Rows from block 5 of a small masked image model, named by matrix and row number. Rows with one number within an expert belong to one neuron, the router's apart. Each number is 50 + 12 x the weight over its row's rms, rounded and kept within 0 to 99. All counts start at 0.
Before each expert's rows are labels from the 100 images, of 14976, where the router gives the expert most weight on average: "lies over" is the class under the peak. Only what is clearly more common there than usual is listed. The data: aerial photos of the United States (SatlasPretrain). In brackets: how many of the 100.
# router: router (model.blocks.5.mlp.router.weight, 8x256, trained with AdamW), inputs 128-255
# gate: expert gate (model.blocks.5.mlp.gate, 8x128x256), inputs 128-255
# up: expert up (model.blocks.5.mlp.up, 8x128x256), inputs 128-255
# down: expert down (model.blocks.5.mlp.down, 8x256x128, transposed), outputs 128-255

# expert 2
lies over: crop field (39)
router.2:47 47 51 60 32 18 43 51 28 50 40 26 64 62 38 46 70 53 53 43 35 49 64 56 37 43 52 31 57 23 55 37 64 58 48 53 32 55 20 34 37 48 37 54 41 58 34 54 43 50 57 44 34 44 60 56 50 64 32 56 40 43 48 31 51 22 49 45 34 50 54 34 59 39 33 59 49 53 42 46 51 42 20 40 29 62 48 52 46 53 51 59 65 63 31 40 37 49 46 51 29 53 59 27 48 52 70 59 82 46 36 62 58 53 46 33 63 67 46 59 38 34 32 40 36 62 64 54
gate.0:55 47 49 46 44 38 49 46 68 55 44 48 51 65 74 31 50 54 69 62 66 26 47 37 58 47 47 28 43 47 44 38 32 71 30 58 60 45 52 56 40 55 32 36 44 37 35 15 50 53 63 35 41 63 52 57 52 66 56 42 76 46 39 55 61 52 63 38 60 70 51 50 42 45 57 71 54 65 56 45 65 47 75 52 29 41 49 35 33 56 29 54 47 65 36 57 51 29 52 56 51 68 48 67 53 69 39 33 40 55 46 44 61 59 37 51 57 58 41 54 67 49 38 39 44 61 66 42
up.0:60 54 45 46 55 49 45 37 66 49 49 45 48 60 61 40 52 48 66 56 65 46 56 49 55 38 51 41 60 37 37 27 39 72 52 41 66 48 57 37 52 66 36 59 25 18 26 43 55 37 46 25 50 46 49 44 58 64 59 16 55 46 27 44 46 36 45 56 48 48 51 52 50 50 43 68 52 56 69 43 67 49 69 42 45 39 54 35 56 56 35 61 37 40 37 56 50 57 31 43 73 63 55 67 53 57 28 26 53 56 40 47 48 60 29 58 54 63 69 61 50 50 53 42 42 55 73 45
down.0:45 57 42 34 50 52 58 20 31 64 44 59 34 67 60 48 58 41 58 41 53 53 57 60 48 45 38 42 33 40 42 42 60 67 43 20 57 45 67 62 43 48 59 46 46 43 59 46 50 51 64 55 70 47 47 45 66 39 33 44 46 32 52 61 34 53 50 50 51 67 57 42 56 48 70 44 54 49 50 58 56 43 51 55 57 65 45 46 35 36 59 58 41 48 26 47 23 85 47 51 66 59 03 49 51 32 49 22 48 41 53 66 48 36 40 60 62 44 33 44 65 40 72 51 45 22 44 40
gate.1:41 43 40 51 46 44 39 39 41 46 41 54 56 41 58 55 49 58 47 60 56 55 51 58 64 49 53 44 49 27 55 63 50 59 61 53 55 53 34 49 54 66 42 77 42 13 35 55 56 68 50 47 53 55 47 62 62 24 68 59 66 63 50 56 48 32 52 65 37 42 34 57 42 37 36 52 27 75 57 61 66 16 53 44 51 75 46 39 47 34 37 48 66 40 39 44 61 60 36 50 51 42 59 59 46 55 72 34 55 50 49 42 56 44 48 42 53 49 59 46 35 69 35 48 39 63 49 50
up.1:42 83 49 52 47 22 45 36 57 63 40 26 66 69 65 53 55 38 59 53 60 50 49 53 43 61 47 44 48 58 47 42 28 38 43 38 48 43 59 58 56 37 53 28 50 69 41 28 48 41 65 37 53 60 60 45 28 72 33 66 29 57 42 50 38 54 43 40 74 39 53 61 54 66 55 38 59 41 46 47 28 67 43 37 61 27 38 67 43 61 67 45 62 18 58 59 42 33 81 51 48 69 53 59 58 55 53 47 52 44 64 47 38 52 63 50 37 54 36 50 83 25 54 46 45 44 53 43
down.1:41 45 17 59 31 69 47 35 45 38 45 68 76 38 80 68 35 45 77 31 29 36 47 49 52 40 53 35 47 63 44 39 46 35 63 66 73 52 49 70 31 33 47 33 41 51 69 47 64 60 47 73 41 21 48 54 46 50 49 50 49 64 69 69 48 52 48 60 50 56 51 34 62 49 57 56 55 56 34 42 29 51 70 43 35 78 57 56 28 49 57 45 69 69 30 52 47 49 44 46 40 50 55 41 51 44 45 41 72 52 35 57 54 48 59 47 65 58 47 61 33 55 67 53 47 47 38 29
gate.2:59 39 49 36 37 50 58 46 72 49 55 35 50 33 83 46 46 49 49 47 39 44 52 52 48 43 64 42 44 69 56 30 69 43 51 35 59 65 45 43 33 52 38 53 37 64 53 46 67 47 29 60 48 60 47 38 25 36 37 52 45 60 47 42 41 54 50 46 57 64 46 61 50 59 25 65 44 39 49 55 47 55 53 80 44 55 55 40 50 44 53 58 43 33 44 57 25 63 42 39 40 27 70 63 58 54 58 51 62 19 48 50 42 61 41 82 36 56 70 39 24 43 39 56 43 48 42 46
up.2:66 22 43 48 44 14 59 58 60 61 59 40 69 45 73 52 38 53 46 44 44 73 48 70 40 29 51 35 81 30 49 50 45 48 49 34 39 58 54 52 59 29 42 44 46 58 43 40 74 55 51 44 39 55 74 44 47 60 43 47 51 64 50 49 44 41 52 22 61 62 70 63 63 35 53 61 53 46 46 57 72 54 51 50 68 37 48 36 45 32 43 43 56 41 33 38 42 55 67 15 48 51 41 42 61 25 64 45 52 33 40 46 25 44 43 53 43 63 56 53 41 46 46 49 58 57 65 56
down.2:34 22 48 33 60 43 53 51 50 62 65 57 46 42 51 51 43 43 73 44 40 39 52 66 54 53 67 53 56 41 63 37 62 62 31 30 52 39 46 48 30 84 41 55 51 33 30 50 39 64 43 32 59 49 66 45 52 33 45 60 61 37 51 69 49 57 45 43 58 38 32 55 43 67 72 40 76 30 38 59 50 44 56 62 45 70 26 49 40 63 51 43 57 62 34 47 43 67 91 64 50 45 48 37 56 47 58 55 31 42 53 62 35 50 41 64 56 61 46 50 39 39 59 57 54 49 43 60
gate.3:66 53 56 66 54 50 51 55 54 35 54 52 47 50 49 43 46 51 45 61 57 48 57 38 44 44 40 61 54 45 56 66 40 30 58 48 33 38 27 63 54 47 51 67 78 54 64 49 30 54 51 34 25 65 73 65 36 39 43 53 48 61 49 26 54 35 53 43 51 32 60 37 44 61 62 78 56 46 56 48 59 37 61 39 53 41 42 38 57 56 61 33 51 49 48 46 26 44 63 48 53 54 52 41 40 33 70 54 46 67 63 60 45 40 59 70 56 56 47 61 38 47 53 52 55 61 48 40
up.3:23 65 69 55 59 56 59 34 32 51 52 55 42 29 48 50 49 29 32 59 49 72 52 43 58 74 32 50 36 43 34 42 58 49 59 47 52 59 52 53 59 59 48 34 46 41 59 36 52 79 40 57 60 26 29 33 38 45 59 71 78 21 50 57 42 55 61 61 39 42 35 54 43 54 39 41 65 57 52 47 46 57 43 64 55 54 57 63 42 49 54 53 49 52 56 51 78 71 50 30 55 52 53 59 55 62 42 36 42 64 34 45 36 68 52 48 48 43 17 47 87 46 53 45 46 40 44 55
down.3:46 59 51 51 39 65 29 52 45 58 51 49 46 36 76 47 59 29 39 43 24 62 54 40 59 31 66 63 46 67 35 63 38 23 51 27 36 58 38 45 57 53 38 62 67 68 60 42 33 57 38 42 51 54 60 65 51 56 49 45 63 59 46 18 29 43 62 35 53 51 33 38 50 49 45 60 38 32 60 40 68 61 63 24 40 40 49 38 54 64 52 52 38 54 62 57 31 31 72 60 37 49 49 60 39 45 51 53 55 55 47 57 51 73 68 30 48 40 43 43 45 56 72 42 59 35 52 49
gate.4:57 69 62 56 48 30 60 39 41 54 40 50 52 47 51 57 46 52 59 39 47 54 45 65 65 52 61 44 60 42 52 47 35 75 39 59 37 50 02 40 48 55 36 76 46 71 38 54 54 39 40 64 39 54 54 34 62 60 44 60 61 22 49 43 44 32 62 31 53 56 34 42 41 65 73 57 56 74 61 50 62 70 37 41 40 43 37 36 38 60 50 37 39 54 45 57 50 34 54 47 47 37 53 39 33 86 61 54 64 49 34 46 46 54 59 47 35 58 41 48 48 73 46 57 55 53 40 47
up.4:48 60 55 59 39 54 44 46 36 52 40 59 59 56 54 46 27 48 52 41 45 63 54 63 41 63 55 57 42 58 46 36 36 61 51 52 31 62 23 40 42 64 40 65 31 64 71 47 50 50 53 58 41 38 51 25 58 37 36 57 52 31 38 49 47 33 53 27 55 36 35 56 55 50 57 68 60 59 59 45 67 61 28 48 36 38 48 38 37 56 36 33 45 55 47 63 50 30 42 54 54 41 60 52 27 88 50 48 66 42 34 43 64 64 57 31 52 68 47 50 43 68 38 48 56 63 45 54
down.4:62 42 41 58 55 34 75 41 59 58 42 33 64 23 60 53 17 54 58 65 30 46 56 65 51 51 46 35 37 52 32 53 23 62 48 75 24 41 63 50 42 58 49 48 66 36 52 68 63 49 49 65 41 55 53 53 35 47 55 50 45 48 61 62 45 27 51 50 57 63 64 62 62 53 48 41 75 62 54 62 51 56 61 49 40 62 66 48 64 25 38 54 36 46 50 53 67 54 73 41 33 45 64 65 58 48 63 52 57 55 55 48 34 36 58 60 37 69 37 53 56 27 57 59 50 33 55 46

# expert 1
lies over: crop field (38)
router.1:49 34 55 47 46 50 53 28 45 43 36 74 61 49 67 59 21 63 43 43 40 47 59 43 47 50 57 69 43 57 47 90 69 35 49 65 33 56 38 54 50 39 40 67 62 62 32 39 32 59 51 56 71 47 49 41 30 52 45 54 29 56 43 42 70 54 32 53 43 50 60 41 44 41 62 78 40 67 66 19 51 60 41 76 66 48 49 55 61 52 39 50 72 65 48 45 49 57 46 40 40 60 31 63 22 61 37 64 68 55 46 51 58 35 58 49 38 36 62 58 67 48 44 41 45 41 50 62
gate.0:40 75 56 33 57 59 31 66 56 76 46 40 48 59 50 48 31 45 61 45 34 39 54 47 45 50 47 32 59 48 54 42 51 37 25 57 45 53 57 59 54 53 59 50 70 60 37 56 47 63 55 41 59 69 66 43 48 55 40 70 63 46 47 48 69 55 56 66 70 73 41 40 60 52 47 49 36 45 69 55 45 44 53 56 56 73 57 38 64 73 55 49 40 29 63 62 63 26 59 60 49 35 35 55 61 36 36 56 48 43 46 62 38 20 62 33 54 62 51 42 65 55 27 36 35 50 47 46
up.0:59 41 47 39 66 77 45 45 34 39 45 50 38 56 55 57 61 54 15 41 65 58 67 53 62 43 43 51 47 52 35 52 47 66 60 32 68 41 39 40 39 51 50 54 50 57 67 56 41 62 49 35 38 37 59 49 40 40 57 45 33 66 45 71 32 37 55 42 40 49 56 46 41 51 27 35 67 47 50 38 69 47 37 39 51 48 44 65 33 25 71 46 54 67 51 55 52 58 25 48 40 48 60 30 50 79 81 51 50 52 49 40 43 61 45 50 40 52 36 58 64 37 70 47 55 47 47 56
down.0:51 57 52 35 56 51 48 52 26 58 51 67 64 48 36 55 33 49 73 34 56 41 54 33 34 54 46 50 50 48 53 42 63 46 24 29 43 45 45 55 68 50 58 59 63 63 49 33 44 55 49 44 44 78 70 49 60 57 62 72 44 59 44 47 53 57 38 48 49 47 56 50 60 48 49 60 60 48 51 49 62 51 46 55 50 59 63 37 43 70 47 34 52 51 58 42 59 28 52 42 28 47 46 31 50 34 65 55 59 51 58 44 52 31 41 27 70 34 66 36 35 68 58 71 50 50 47 31
gate.1:52 57 54 46 52 43 65 35 54 38 61 72 58 60 68 45 33 46 62 80 47 58 54 39 72 34 55 50 37 50 64 50 36 44 50 45 38 38 59 75 42 70 57 40 59 39 54 49 46 51 29 49 53 55 50 43 54 65 51 46 41 48 44 52 44 67 32 71 69 65 46 58 49 45 41 30 56 45 56 46 42 42 32 59 41 43 68 41 39 50 67 36 57 35 48 59 54 44 56 40 49 58 63 49 63 56 62 66 39 61 45 43 41 51 44 57 38 31 40 58 35 63 56 52 14 42 59 27
up.1:41 46 54 38 41 33 48 52 36 49 48 62 52 39 49 43 40 53 26 32 43 75 30 70 63 69 38 74 49 47 36 55 47 50 46 22 53 43 51 47 32 24 56 60 40 39 28 58 53 47 43 61 35 34 16 43 42 26 63 52 45 31 65 48 44 75 82 48 52 45 52 45 51 56 53 40 58 32 27 30 49 67 47 37 60 41 61 51 48 47 58 63 63 64 47 48 38 72 32 52 37 56 33 39 24 52 58 50 44 28 44 49 46 56 54 63 48 27 49 44 43 49 50 55 56 54 29 61
down.1:51 68 54 42 56 31 34 41 32 48 59 57 58 32 39 38 26 61 45 47 44 81 37 45 51 36 39 69 51 47 56 40 44 51 67 42 46 50 50 61 56 54 63 73 69 29 35 49 31 61 56 44 42 17 28 44 25 53 44 52 51 47 55 30 39 54 56 32 56 44 44 47 59 34 72 48 50 54 49 58 48 60 48 38 60 37 41 48 49 31 63 53 48 48 50 59 50 31 65 44 37 47 56 31 29 78 53 40 41 32 49 75 58 57 61 77 54 71 42 39 51 40 63 42 56 51 33 55
gate.2:54 43 69 49 50 45 38 46 32 54 47 53 30 40 53 42 41 28 31 46 63 67 52 75 66 37 38 58 54 38 64 44 61 56 67 65 43 43 72 43 57 51 65 42 44 63 31 35 38 55 50 36 58 57 56 51 48 55 49 18 44 49 38 55 70 44 53 52 40 56 41 74 44 51 59 66 69 57 48 53 57 55 31 63 52 46 38 52 51 73 37 44 37 27 58 61 47 47 66 29 57 50 55 47 66 47 36 48 55 49 35 44 39 44 51 41 43 52 58 53 41 47 54 50 72 41 60 49
up.2:54 48 63 34 33 46 55 46 52 55 59 42 48 52 36 23 65 39 42 39 55 36 47 61 56 43 49 46 67 53 57 35 24 52 34 42 51 52 71 32 29 32 60 44 66 55 31 56 64 36 53 69 34 63 62 44 55 46 44 52 58 41 41 61 53 42 26 49 51 58 73 60 54 67 48 51 60 43 54 44 56 45 56 46 38 54 66 63 40 32 48 58 35 28 70 20 54 54 51 50 48 42 46 59 65 56 33 40 61 43 49 53 79 47 79 58 38 47 49 70 48 58 52 64 37 38 55 61
down.2:49 40 54 72 66 33 38 41 48 53 61 37 71 39 38 65 33 47 38 39 46 54 37 55 44 49 48 53 26 38 55 38 50 71 55 36 55 66 45 51 39 37 61 34 40 63 48 63 42 56 43 44 63 73 51 47 62 54 40 43 59 41 38 63 42 53 29 48 51 50 59 54 52 60 49 41 67 63 45 48 33 35 46 39 28 63 52 41 36 49 55 59 53 38 41 79 51 50 54 40 35 73 62 42 59 72 71 70 44 43 62 65 68 45 58 49 41 46 55 47 50 72 40 50 41 26 77 45
gate.3:82 24 31 39 59 29 46 43 28 47 43 55 64 39 42 54 09 37 66 50 43 65 41 56 49 36 55 67 31 44 44 62 49 43 59 73 37 48 39 54 46 63 68 75 28 52 37 52 47 41 26 62 42 43 52 47 31 51 37 41 50 38 65 28 40 52 61 23 49 59 55 58 55 51 55 55 51 38 61 51 41 57 56 75 62 63 41 53 42 60 53 64 58 41 34 58 43 52 56 34 33 69 56 40 24 80 34 41 63 37 48 45 60 52 47 50 56 69 44 55 43 43 59 58 55 39 51 56
up.3:29 73 62 60 47 50 59 61 66 53 41 37 46 53 56 58 88 73 33 43 47 36 80 33 50 47 56 28 68 50 54 44 54 65 41 29 61 39 63 42 62 37 32 23 69 56 43 46 44 42 80 28 43 43 41 59 40 50 60 51 51 53 44 63 47 55 46 71 59 49 42 41 45 54 35 50 51 47 39 37 60 28 26 30 41 41 44 49 70 36 52 39 61 53 62 49 58 59 51 47 70 23 54 63 58 34 55 57 27 46 60 60 19 54 42 52 45 14 29 56 65 52 58 47 45 37 35 38
down.3:47 37 42 28 57 50 37 62 41 65 52 68 57 42 44 66 28 47 61 31 52 46 55 49 44 43 49 50 43 54 37 29 42 40 60 88 43 37 58 55 43 48 70 41 34 18 31 48 37 47 32 63 37 41 78 50 40 66 54 41 31 37 50 44 41 41 65 43 63 32 52 52 43 51 35 36 48 49 40 46 29 61 50 49 54 40 34 62 32 63 47 48 33 45 25 31 33 61 43 45 34 67 58 62 37 67 42 46 51 38 42 49 47 55 67 51 26 76 50 56 55 50 37 34 54 53 69 57
gate.4:39 42 57 32 23 52 47 52 43 26 51 53 45 62 65 32 56 30 46 63 53 38 28 50 72 41 41 51 49 48 57 34 54 52 39 59 55 59 21 26 45 70 41 54 43 57 67 57 49 03 35 56 43 58 59 44 60 54 46 52 48 36 62 61 63 47 52 54 53 46 55 67 59 71 57 53 35 47 29 50 48 47 65 39 37 48 76 49 35 43 39 56 33 66 40 60 56 29 53 56 57 31 64 40 36 51 48 39 70 70 34 48 41 49 27 48 41 62 38 54 42 46 47 58 41 51 61 40
up.4:35 45 40 43 56 32 56 43 52 37 61 37 65 56 51 42 51 39 31 55 47 40 42 28 76 35 45 54 40 53 42 41 48 64 60 46 24 50 54 60 53 67 49 36 18 62 39 34 37 40 69 43 57 50 86 65 47 49 69 52 38 43 30 39 37 44 34 20 48 71 55 54 56 50 51 23 67 38 77 50 63 57 43 40 50 41 44 51 48 46 44 72 49 23 54 39 42 60 37 56 59 31 52 42 52 56 64 47 85 51 49 33 58 50 43 14 40 70 58 71 57 61 55 56 52 55 43 71
down.4:45 49 44 60 49 41 57 35 51 44 48 62 71 39 44 57 68 49 48 62 31 43 60 39 61 35 37 56 53 47 51 33 42 56 30 44 47 57 67 63 67 75 54 37 44 48 37 45 55 39 64 51 38 53 82 68 42 54 77 45 42 50 35 32 37 25 47 41 33 72 55 57 60 45 51 32 57 39 55 63 50 53 50 47 40 46 32 65 50 49 49 61 44 28 46 20 49 30 44 38 49 41 59 47 53 57 67 42 71 43 47 48 36 16 58 25 61 55 55 68 30 48 50 37 84 65 58 71

# expert 3
lies over: building (26)
router.3:48 58 50 36 39 67 62 28 57 28 49 58 51 32 35 56 46 49 37 64 84 35 47 66 51 53 58 53 51 44 39 48 44 39 66 57 51 55 42 64 50 46 50 52 45 42 51 52 40 32 52 31 58 39 16 58 18 37 44 66 50 60 40 69 52 50 40 48 42 42 53 71 45 53 54 48 49 61 51 57 49 36 77 45 35 68 66 55 44 51 47 55 59 60 69 52 29 17 59 64 56 56 44 44 74 44 28 48 36 29 54 42 49 50 45 51 44 39 56 36 57 61 58 61 56 40 66 46
gate.0:40 51 59 48 33 60 59 37 77 51 51 36 41 54 40 43 59 44 52 57 50 43 65 36 56 40 64 76 58 40 62 46 37 50 50 61 50 35 51 56 51 39 59 35 36 50 26 48 49 29 50 38 40 63 38 48 31 64 40 51 42 48 54 40 43 49 38 35 53 60 55 63 21 51 47 47 55 39 54 66 40 78 69 74 67 47 36 38 35 50 48 44 64 51 35 71 44 42 59 73 42 52 53 43 56 50 40 46 59 52 33 61 41 47 67 33 72 48 32 33 86 45 63 56 64 54 45 62
up.0:76 46 72 56 55 54 38 73 70 42 38 30 44 56 39 50 41 42 57 58 61 65 22 39 38 42 45 57 32 53 48 63 52 52 52 50 53 60 75 57 64 65 62 37 39 62 38 49 34 44 40 48 50 55 46 37 70 44 56 74 51 55 41 33 42 48 31 56 50 52 43 55 49 51 58 50 41 52 47 32 59 35 54 51 47 64 54 41 75 64 41 49 58 44 57 57 54 32 55 50 72 65 30 52 26 37 63 44 35 53 45 52 29 55 61 40 43 47 24 47 59 55 47 61 49 57 42 24
down.0:38 65 55 47 45 45 63 35 60 36 53 44 44 38 41 40 40 45 57 61 30 37 37 64 47 48 42 63 50 50 61 52 36 47 45 54 52 43 45 61 41 48 34 52 51 37 36 32 76 60 45 34 55 46 48 35 52 27 53 46 61 33 59 25 60 47 50 27 40 89 55 36 38 47 79 43 60 47 59 36 47 37 52 47 56 35 68 36 25 47 60 30 31 60 34 60 51 49 45 51 55 57 37 44 55 44 65 57 48 60 49 60 44 72 64 49 64 54 38 34 38 38 44 33 65 37 50 47
gate.1:55 52 51 30 58 63 45 49 45 32 75 46 47 57 60 65 31 47 81 45 31 47 45 28 64 33 40 59 37 50 56 40 28 57 56 39 60 46 60 23 51 63 55 49 29 28 49 24 33 44 37 66 32 32 45 63 49 38 61 54 55 43 46 44 44 47 26 57 60 52 50 49 51 54 57 59 66 67 51 56 36 71 38 72 46 45 50 36 49 37 31 52 38 79 46 61 46 38 76 60 71 39 56 43 60 47 33 55 60 41 47 67 38 57 59 62 34 57 44 48 61 47 79 47 42 55 49 45
up.1:56 63 60 40 54 70 46 55 41 46 63 52 39 57 63 72 35 47 56 22 41 46 66 59 50 39 37 45 35 72 30 38 38 58 59 30 36 55 48 35 41 35 48 44 42 38 41 47 49 42 30 64 39 38 52 61 28 30 56 47 55 45 53 55 54 53 32 48 62 67 52 81 86 55 64 57 63 65 43 61 43 53 42 67 57 35 51 54 61 27 32 55 40 66 78 48 31 43 60 46 65 55 48 50 59 40 57 68 64 35 65 76 48 56 68 58 43 54 48 45 27 31 62 65 30 45 55 46
down.1:43 52 73 59 52 72 44 38 40 45 44 69 43 43 47 57 42 55 39 55 64 59 43 42 51 63 45 46 50 50 39 54 31 54 63 36 36 65 69 46 35 34 43 40 33 52 69 42 64 37 51 61 49 39 40 39 32 54 44 43 35 58 66 38 61 45 46 33 43 40 50 67 47 65 37 58 52 42 51 44 59 44 51 35 74 55 67 49 35 34 24 22 37 48 48 20 71 64 26 47 35 60 59 52 56 63 36 61 20 46 44 88 52 58 57 44 59 45 49 54 56 50 54 51 51 54 60 60
gate.2:47 46 36 48 66 24 52 41 54 40 47 53 71 59 56 44 42 46 24 61 58 34 52 41 56 36 48 59 32 44 59 65 57 48 45 34 64 75 58 46 46 60 52 61 60 51 35 43 69 60 42 32 42 71 69 47 46 60 55 41 66 56 53 63 46 54 37 42 59 61 29 59 45 55 66 29 56 39 57 46 68 49 40 77 51 57 47 50 54 58 68 53 45 51 49 57 58 44 58 49 51 60 62 36 53 54 43 52 53 55 63 44 62 57 56 49 44 45 38 47 34 49 46 61 64 58 48 61
up.2:40 46 47 45 63 30 52 43 54 46 35 55 59 57 51 45 47 68 65 30 60 43 60 46 55 58 60 32 38 42 60 44 35 61 28 47 63 53 29 70 42 62 47 30 45 48 36 36 46 52 59 51 61 25 70 52 48 56 63 61 54 57 50 53 51 56 51 61 65 39 33 60 52 53 44 68 44 54 42 49 50 69 39 54 51 49 49 52 67 54 51 58 48 35 63 52 45 37 47 51 46 47 58 47 53 52 70 24 59 32 68 66 78 52 39 43 50 61 80 37 25 42 40 46 49 71 56 47
down.2:63 36 54 54 56 37 48 34 56 62 53 51 72 46 69 44 35 61 46 42 56 58 45 57 70 42 42 57 47 49 41 62 59 49 70 37 45 61 59 69 47 68 51 50 43 56 53 60 36 67 33 70 44 32 67 48 51 53 23 56 45 51 52 40 60 66 64 60 43 54 42 54 92 38 35 53 47 37 45 58 38 25 52 58 44 55 60 48 33 60 50 57 73 52 41 63 59 35 50 64 46 46 56 25 68 36 17 65 48 75 49 56 52 49 57 35 49 53 61 58 41 45 62 45 85 48 64 47
gate.3:33 55 39 32 60 44 54 52 65 56 78 42 34 46 45 58 67 53 23 59 58 57 38 54 52 28 54 36 61 45 65 39 46 49 47 51 45 57 63 55 49 43 37 69 33 40 63 27 50 39 43 42 66 47 39 50 42 27 51 50 44 39 74 21 47 55 45 56 51 66 26 55 60 43 46 71 64 43 26 37 45 56 64 36 48 73 22 47 61 50 65 61 46 46 50 60 62 70 60 49 41 63 32 48 58 52 55 62 49 37 50 54 40 62 42 54 57 47 80 46 63 43 38 66 29 56 59 57
up.3:57 47 39 49 61 45 53 35 57 43 37 26 35 38 45 64 48 52 25 59 39 54 48 45 46 42 60 35 49 57 48 35 37 47 49 63 46 42 61 37 44 39 31 57 51 43 44 51 33 51 45 61 72 34 56 37 60 43 59 47 56 41 28 48 54 45 49 55 48 57 60 57 50 60 42 30 51 36 45 33 40 50 29 44 44 68 40 65 78 66 38 55 64 44 58 42 62 72 54 34 58 37 41 55 66 61 45 67 41 69 49 55 72 48 50 68 36 48 69 46 55 30 09 47 44 45 48 52
down.3:54 46 44 52 46 33 53 50 58 39 50 48 50 43 73 46 61 62 54 34 65 26 40 43 50 47 66 43 63 61 70 44 55 43 63 32 60 32 77 59 39 43 52 24 42 68 40 58 55 50 52 43 65 64 50 62 51 55 55 59 50 24 62 46 61 47 72 42 59 58 63 47 49 47 50 56 42 32 62 44 59 49 59 46 59 77 35 36 61 45 43 75 58 55 38 56 49 54 60 60 26 66 56 60 48 48 65 46 60 71 59 40 43 48 79 37 44 53 51 43 30 56 41 53 38 53 43 53
gate.4:27 52 50 54 51 61 43 49 67 67 53 38 40 56 66 33 59 39 57 64 54 68 48 58 55 24 23 62 72 39 43 45 60 31 55 47 57 73 45 44 44 61 72 33 47 60 50 44 63 63 45 47 21 66 47 40 51 62 54 56 62 45 35 17 54 48 66 69 42 68 43 54 66 46 43 63 66 47 51 55 60 44 52 67 53 54 29 35 33 60 48 45 47 22 31 52 48 66 78 53 42 59 63 60 61 64 38 47 59 47 44 31 46 45 36 80 51 36 32 40 61 49 54 50 38 50 67 52
up.4:51 57 50 47 56 48 43 47 38 72 43 75 71 45 32 65 44 59 44 42 63 31 43 47 69 42 57 58 56 63 38 39 58 47 38 48 42 55 74 43 43 57 34 81 58 37 32 55 59 48 69 42 72 72 73 69 51 47 61 56 68 54 77 70 57 45 50 45 69 33 57 44 45 23 48 40 57 52 43 35 39 31 64 66 43 60 64 36 75 50 42 45 30 49 69 61 46 41 40 37 57 45 49 40 49 45 48 51 42 36 53 74 49 71 71 55 47 47 45 52 45 63 48 50 49 48 41 44
down.4:59 50 65 46 61 39 57 73 43 50 52 38 50 47 69 33 62 40 37 62 52 31 75 72 57 43 46 36 51 68 63 49 55 64 51 87 47 46 50 38 44 36 53 43 60 65 24 48 63 49 57 61 34 48 54 63 55 19 61 52 44 37 54 49 27 64 79 41 54 40 66 46 25 72 46 33 38 51 52 52 46 46 50 53 38 55 44 47 62 77 51 54 42 67 29 45 49 60 64 45 30 34 64 51 65 55 60 42 42 51 48 56 42 39 60 68 50 56 47 47 55 44 21 77 60 50 38 62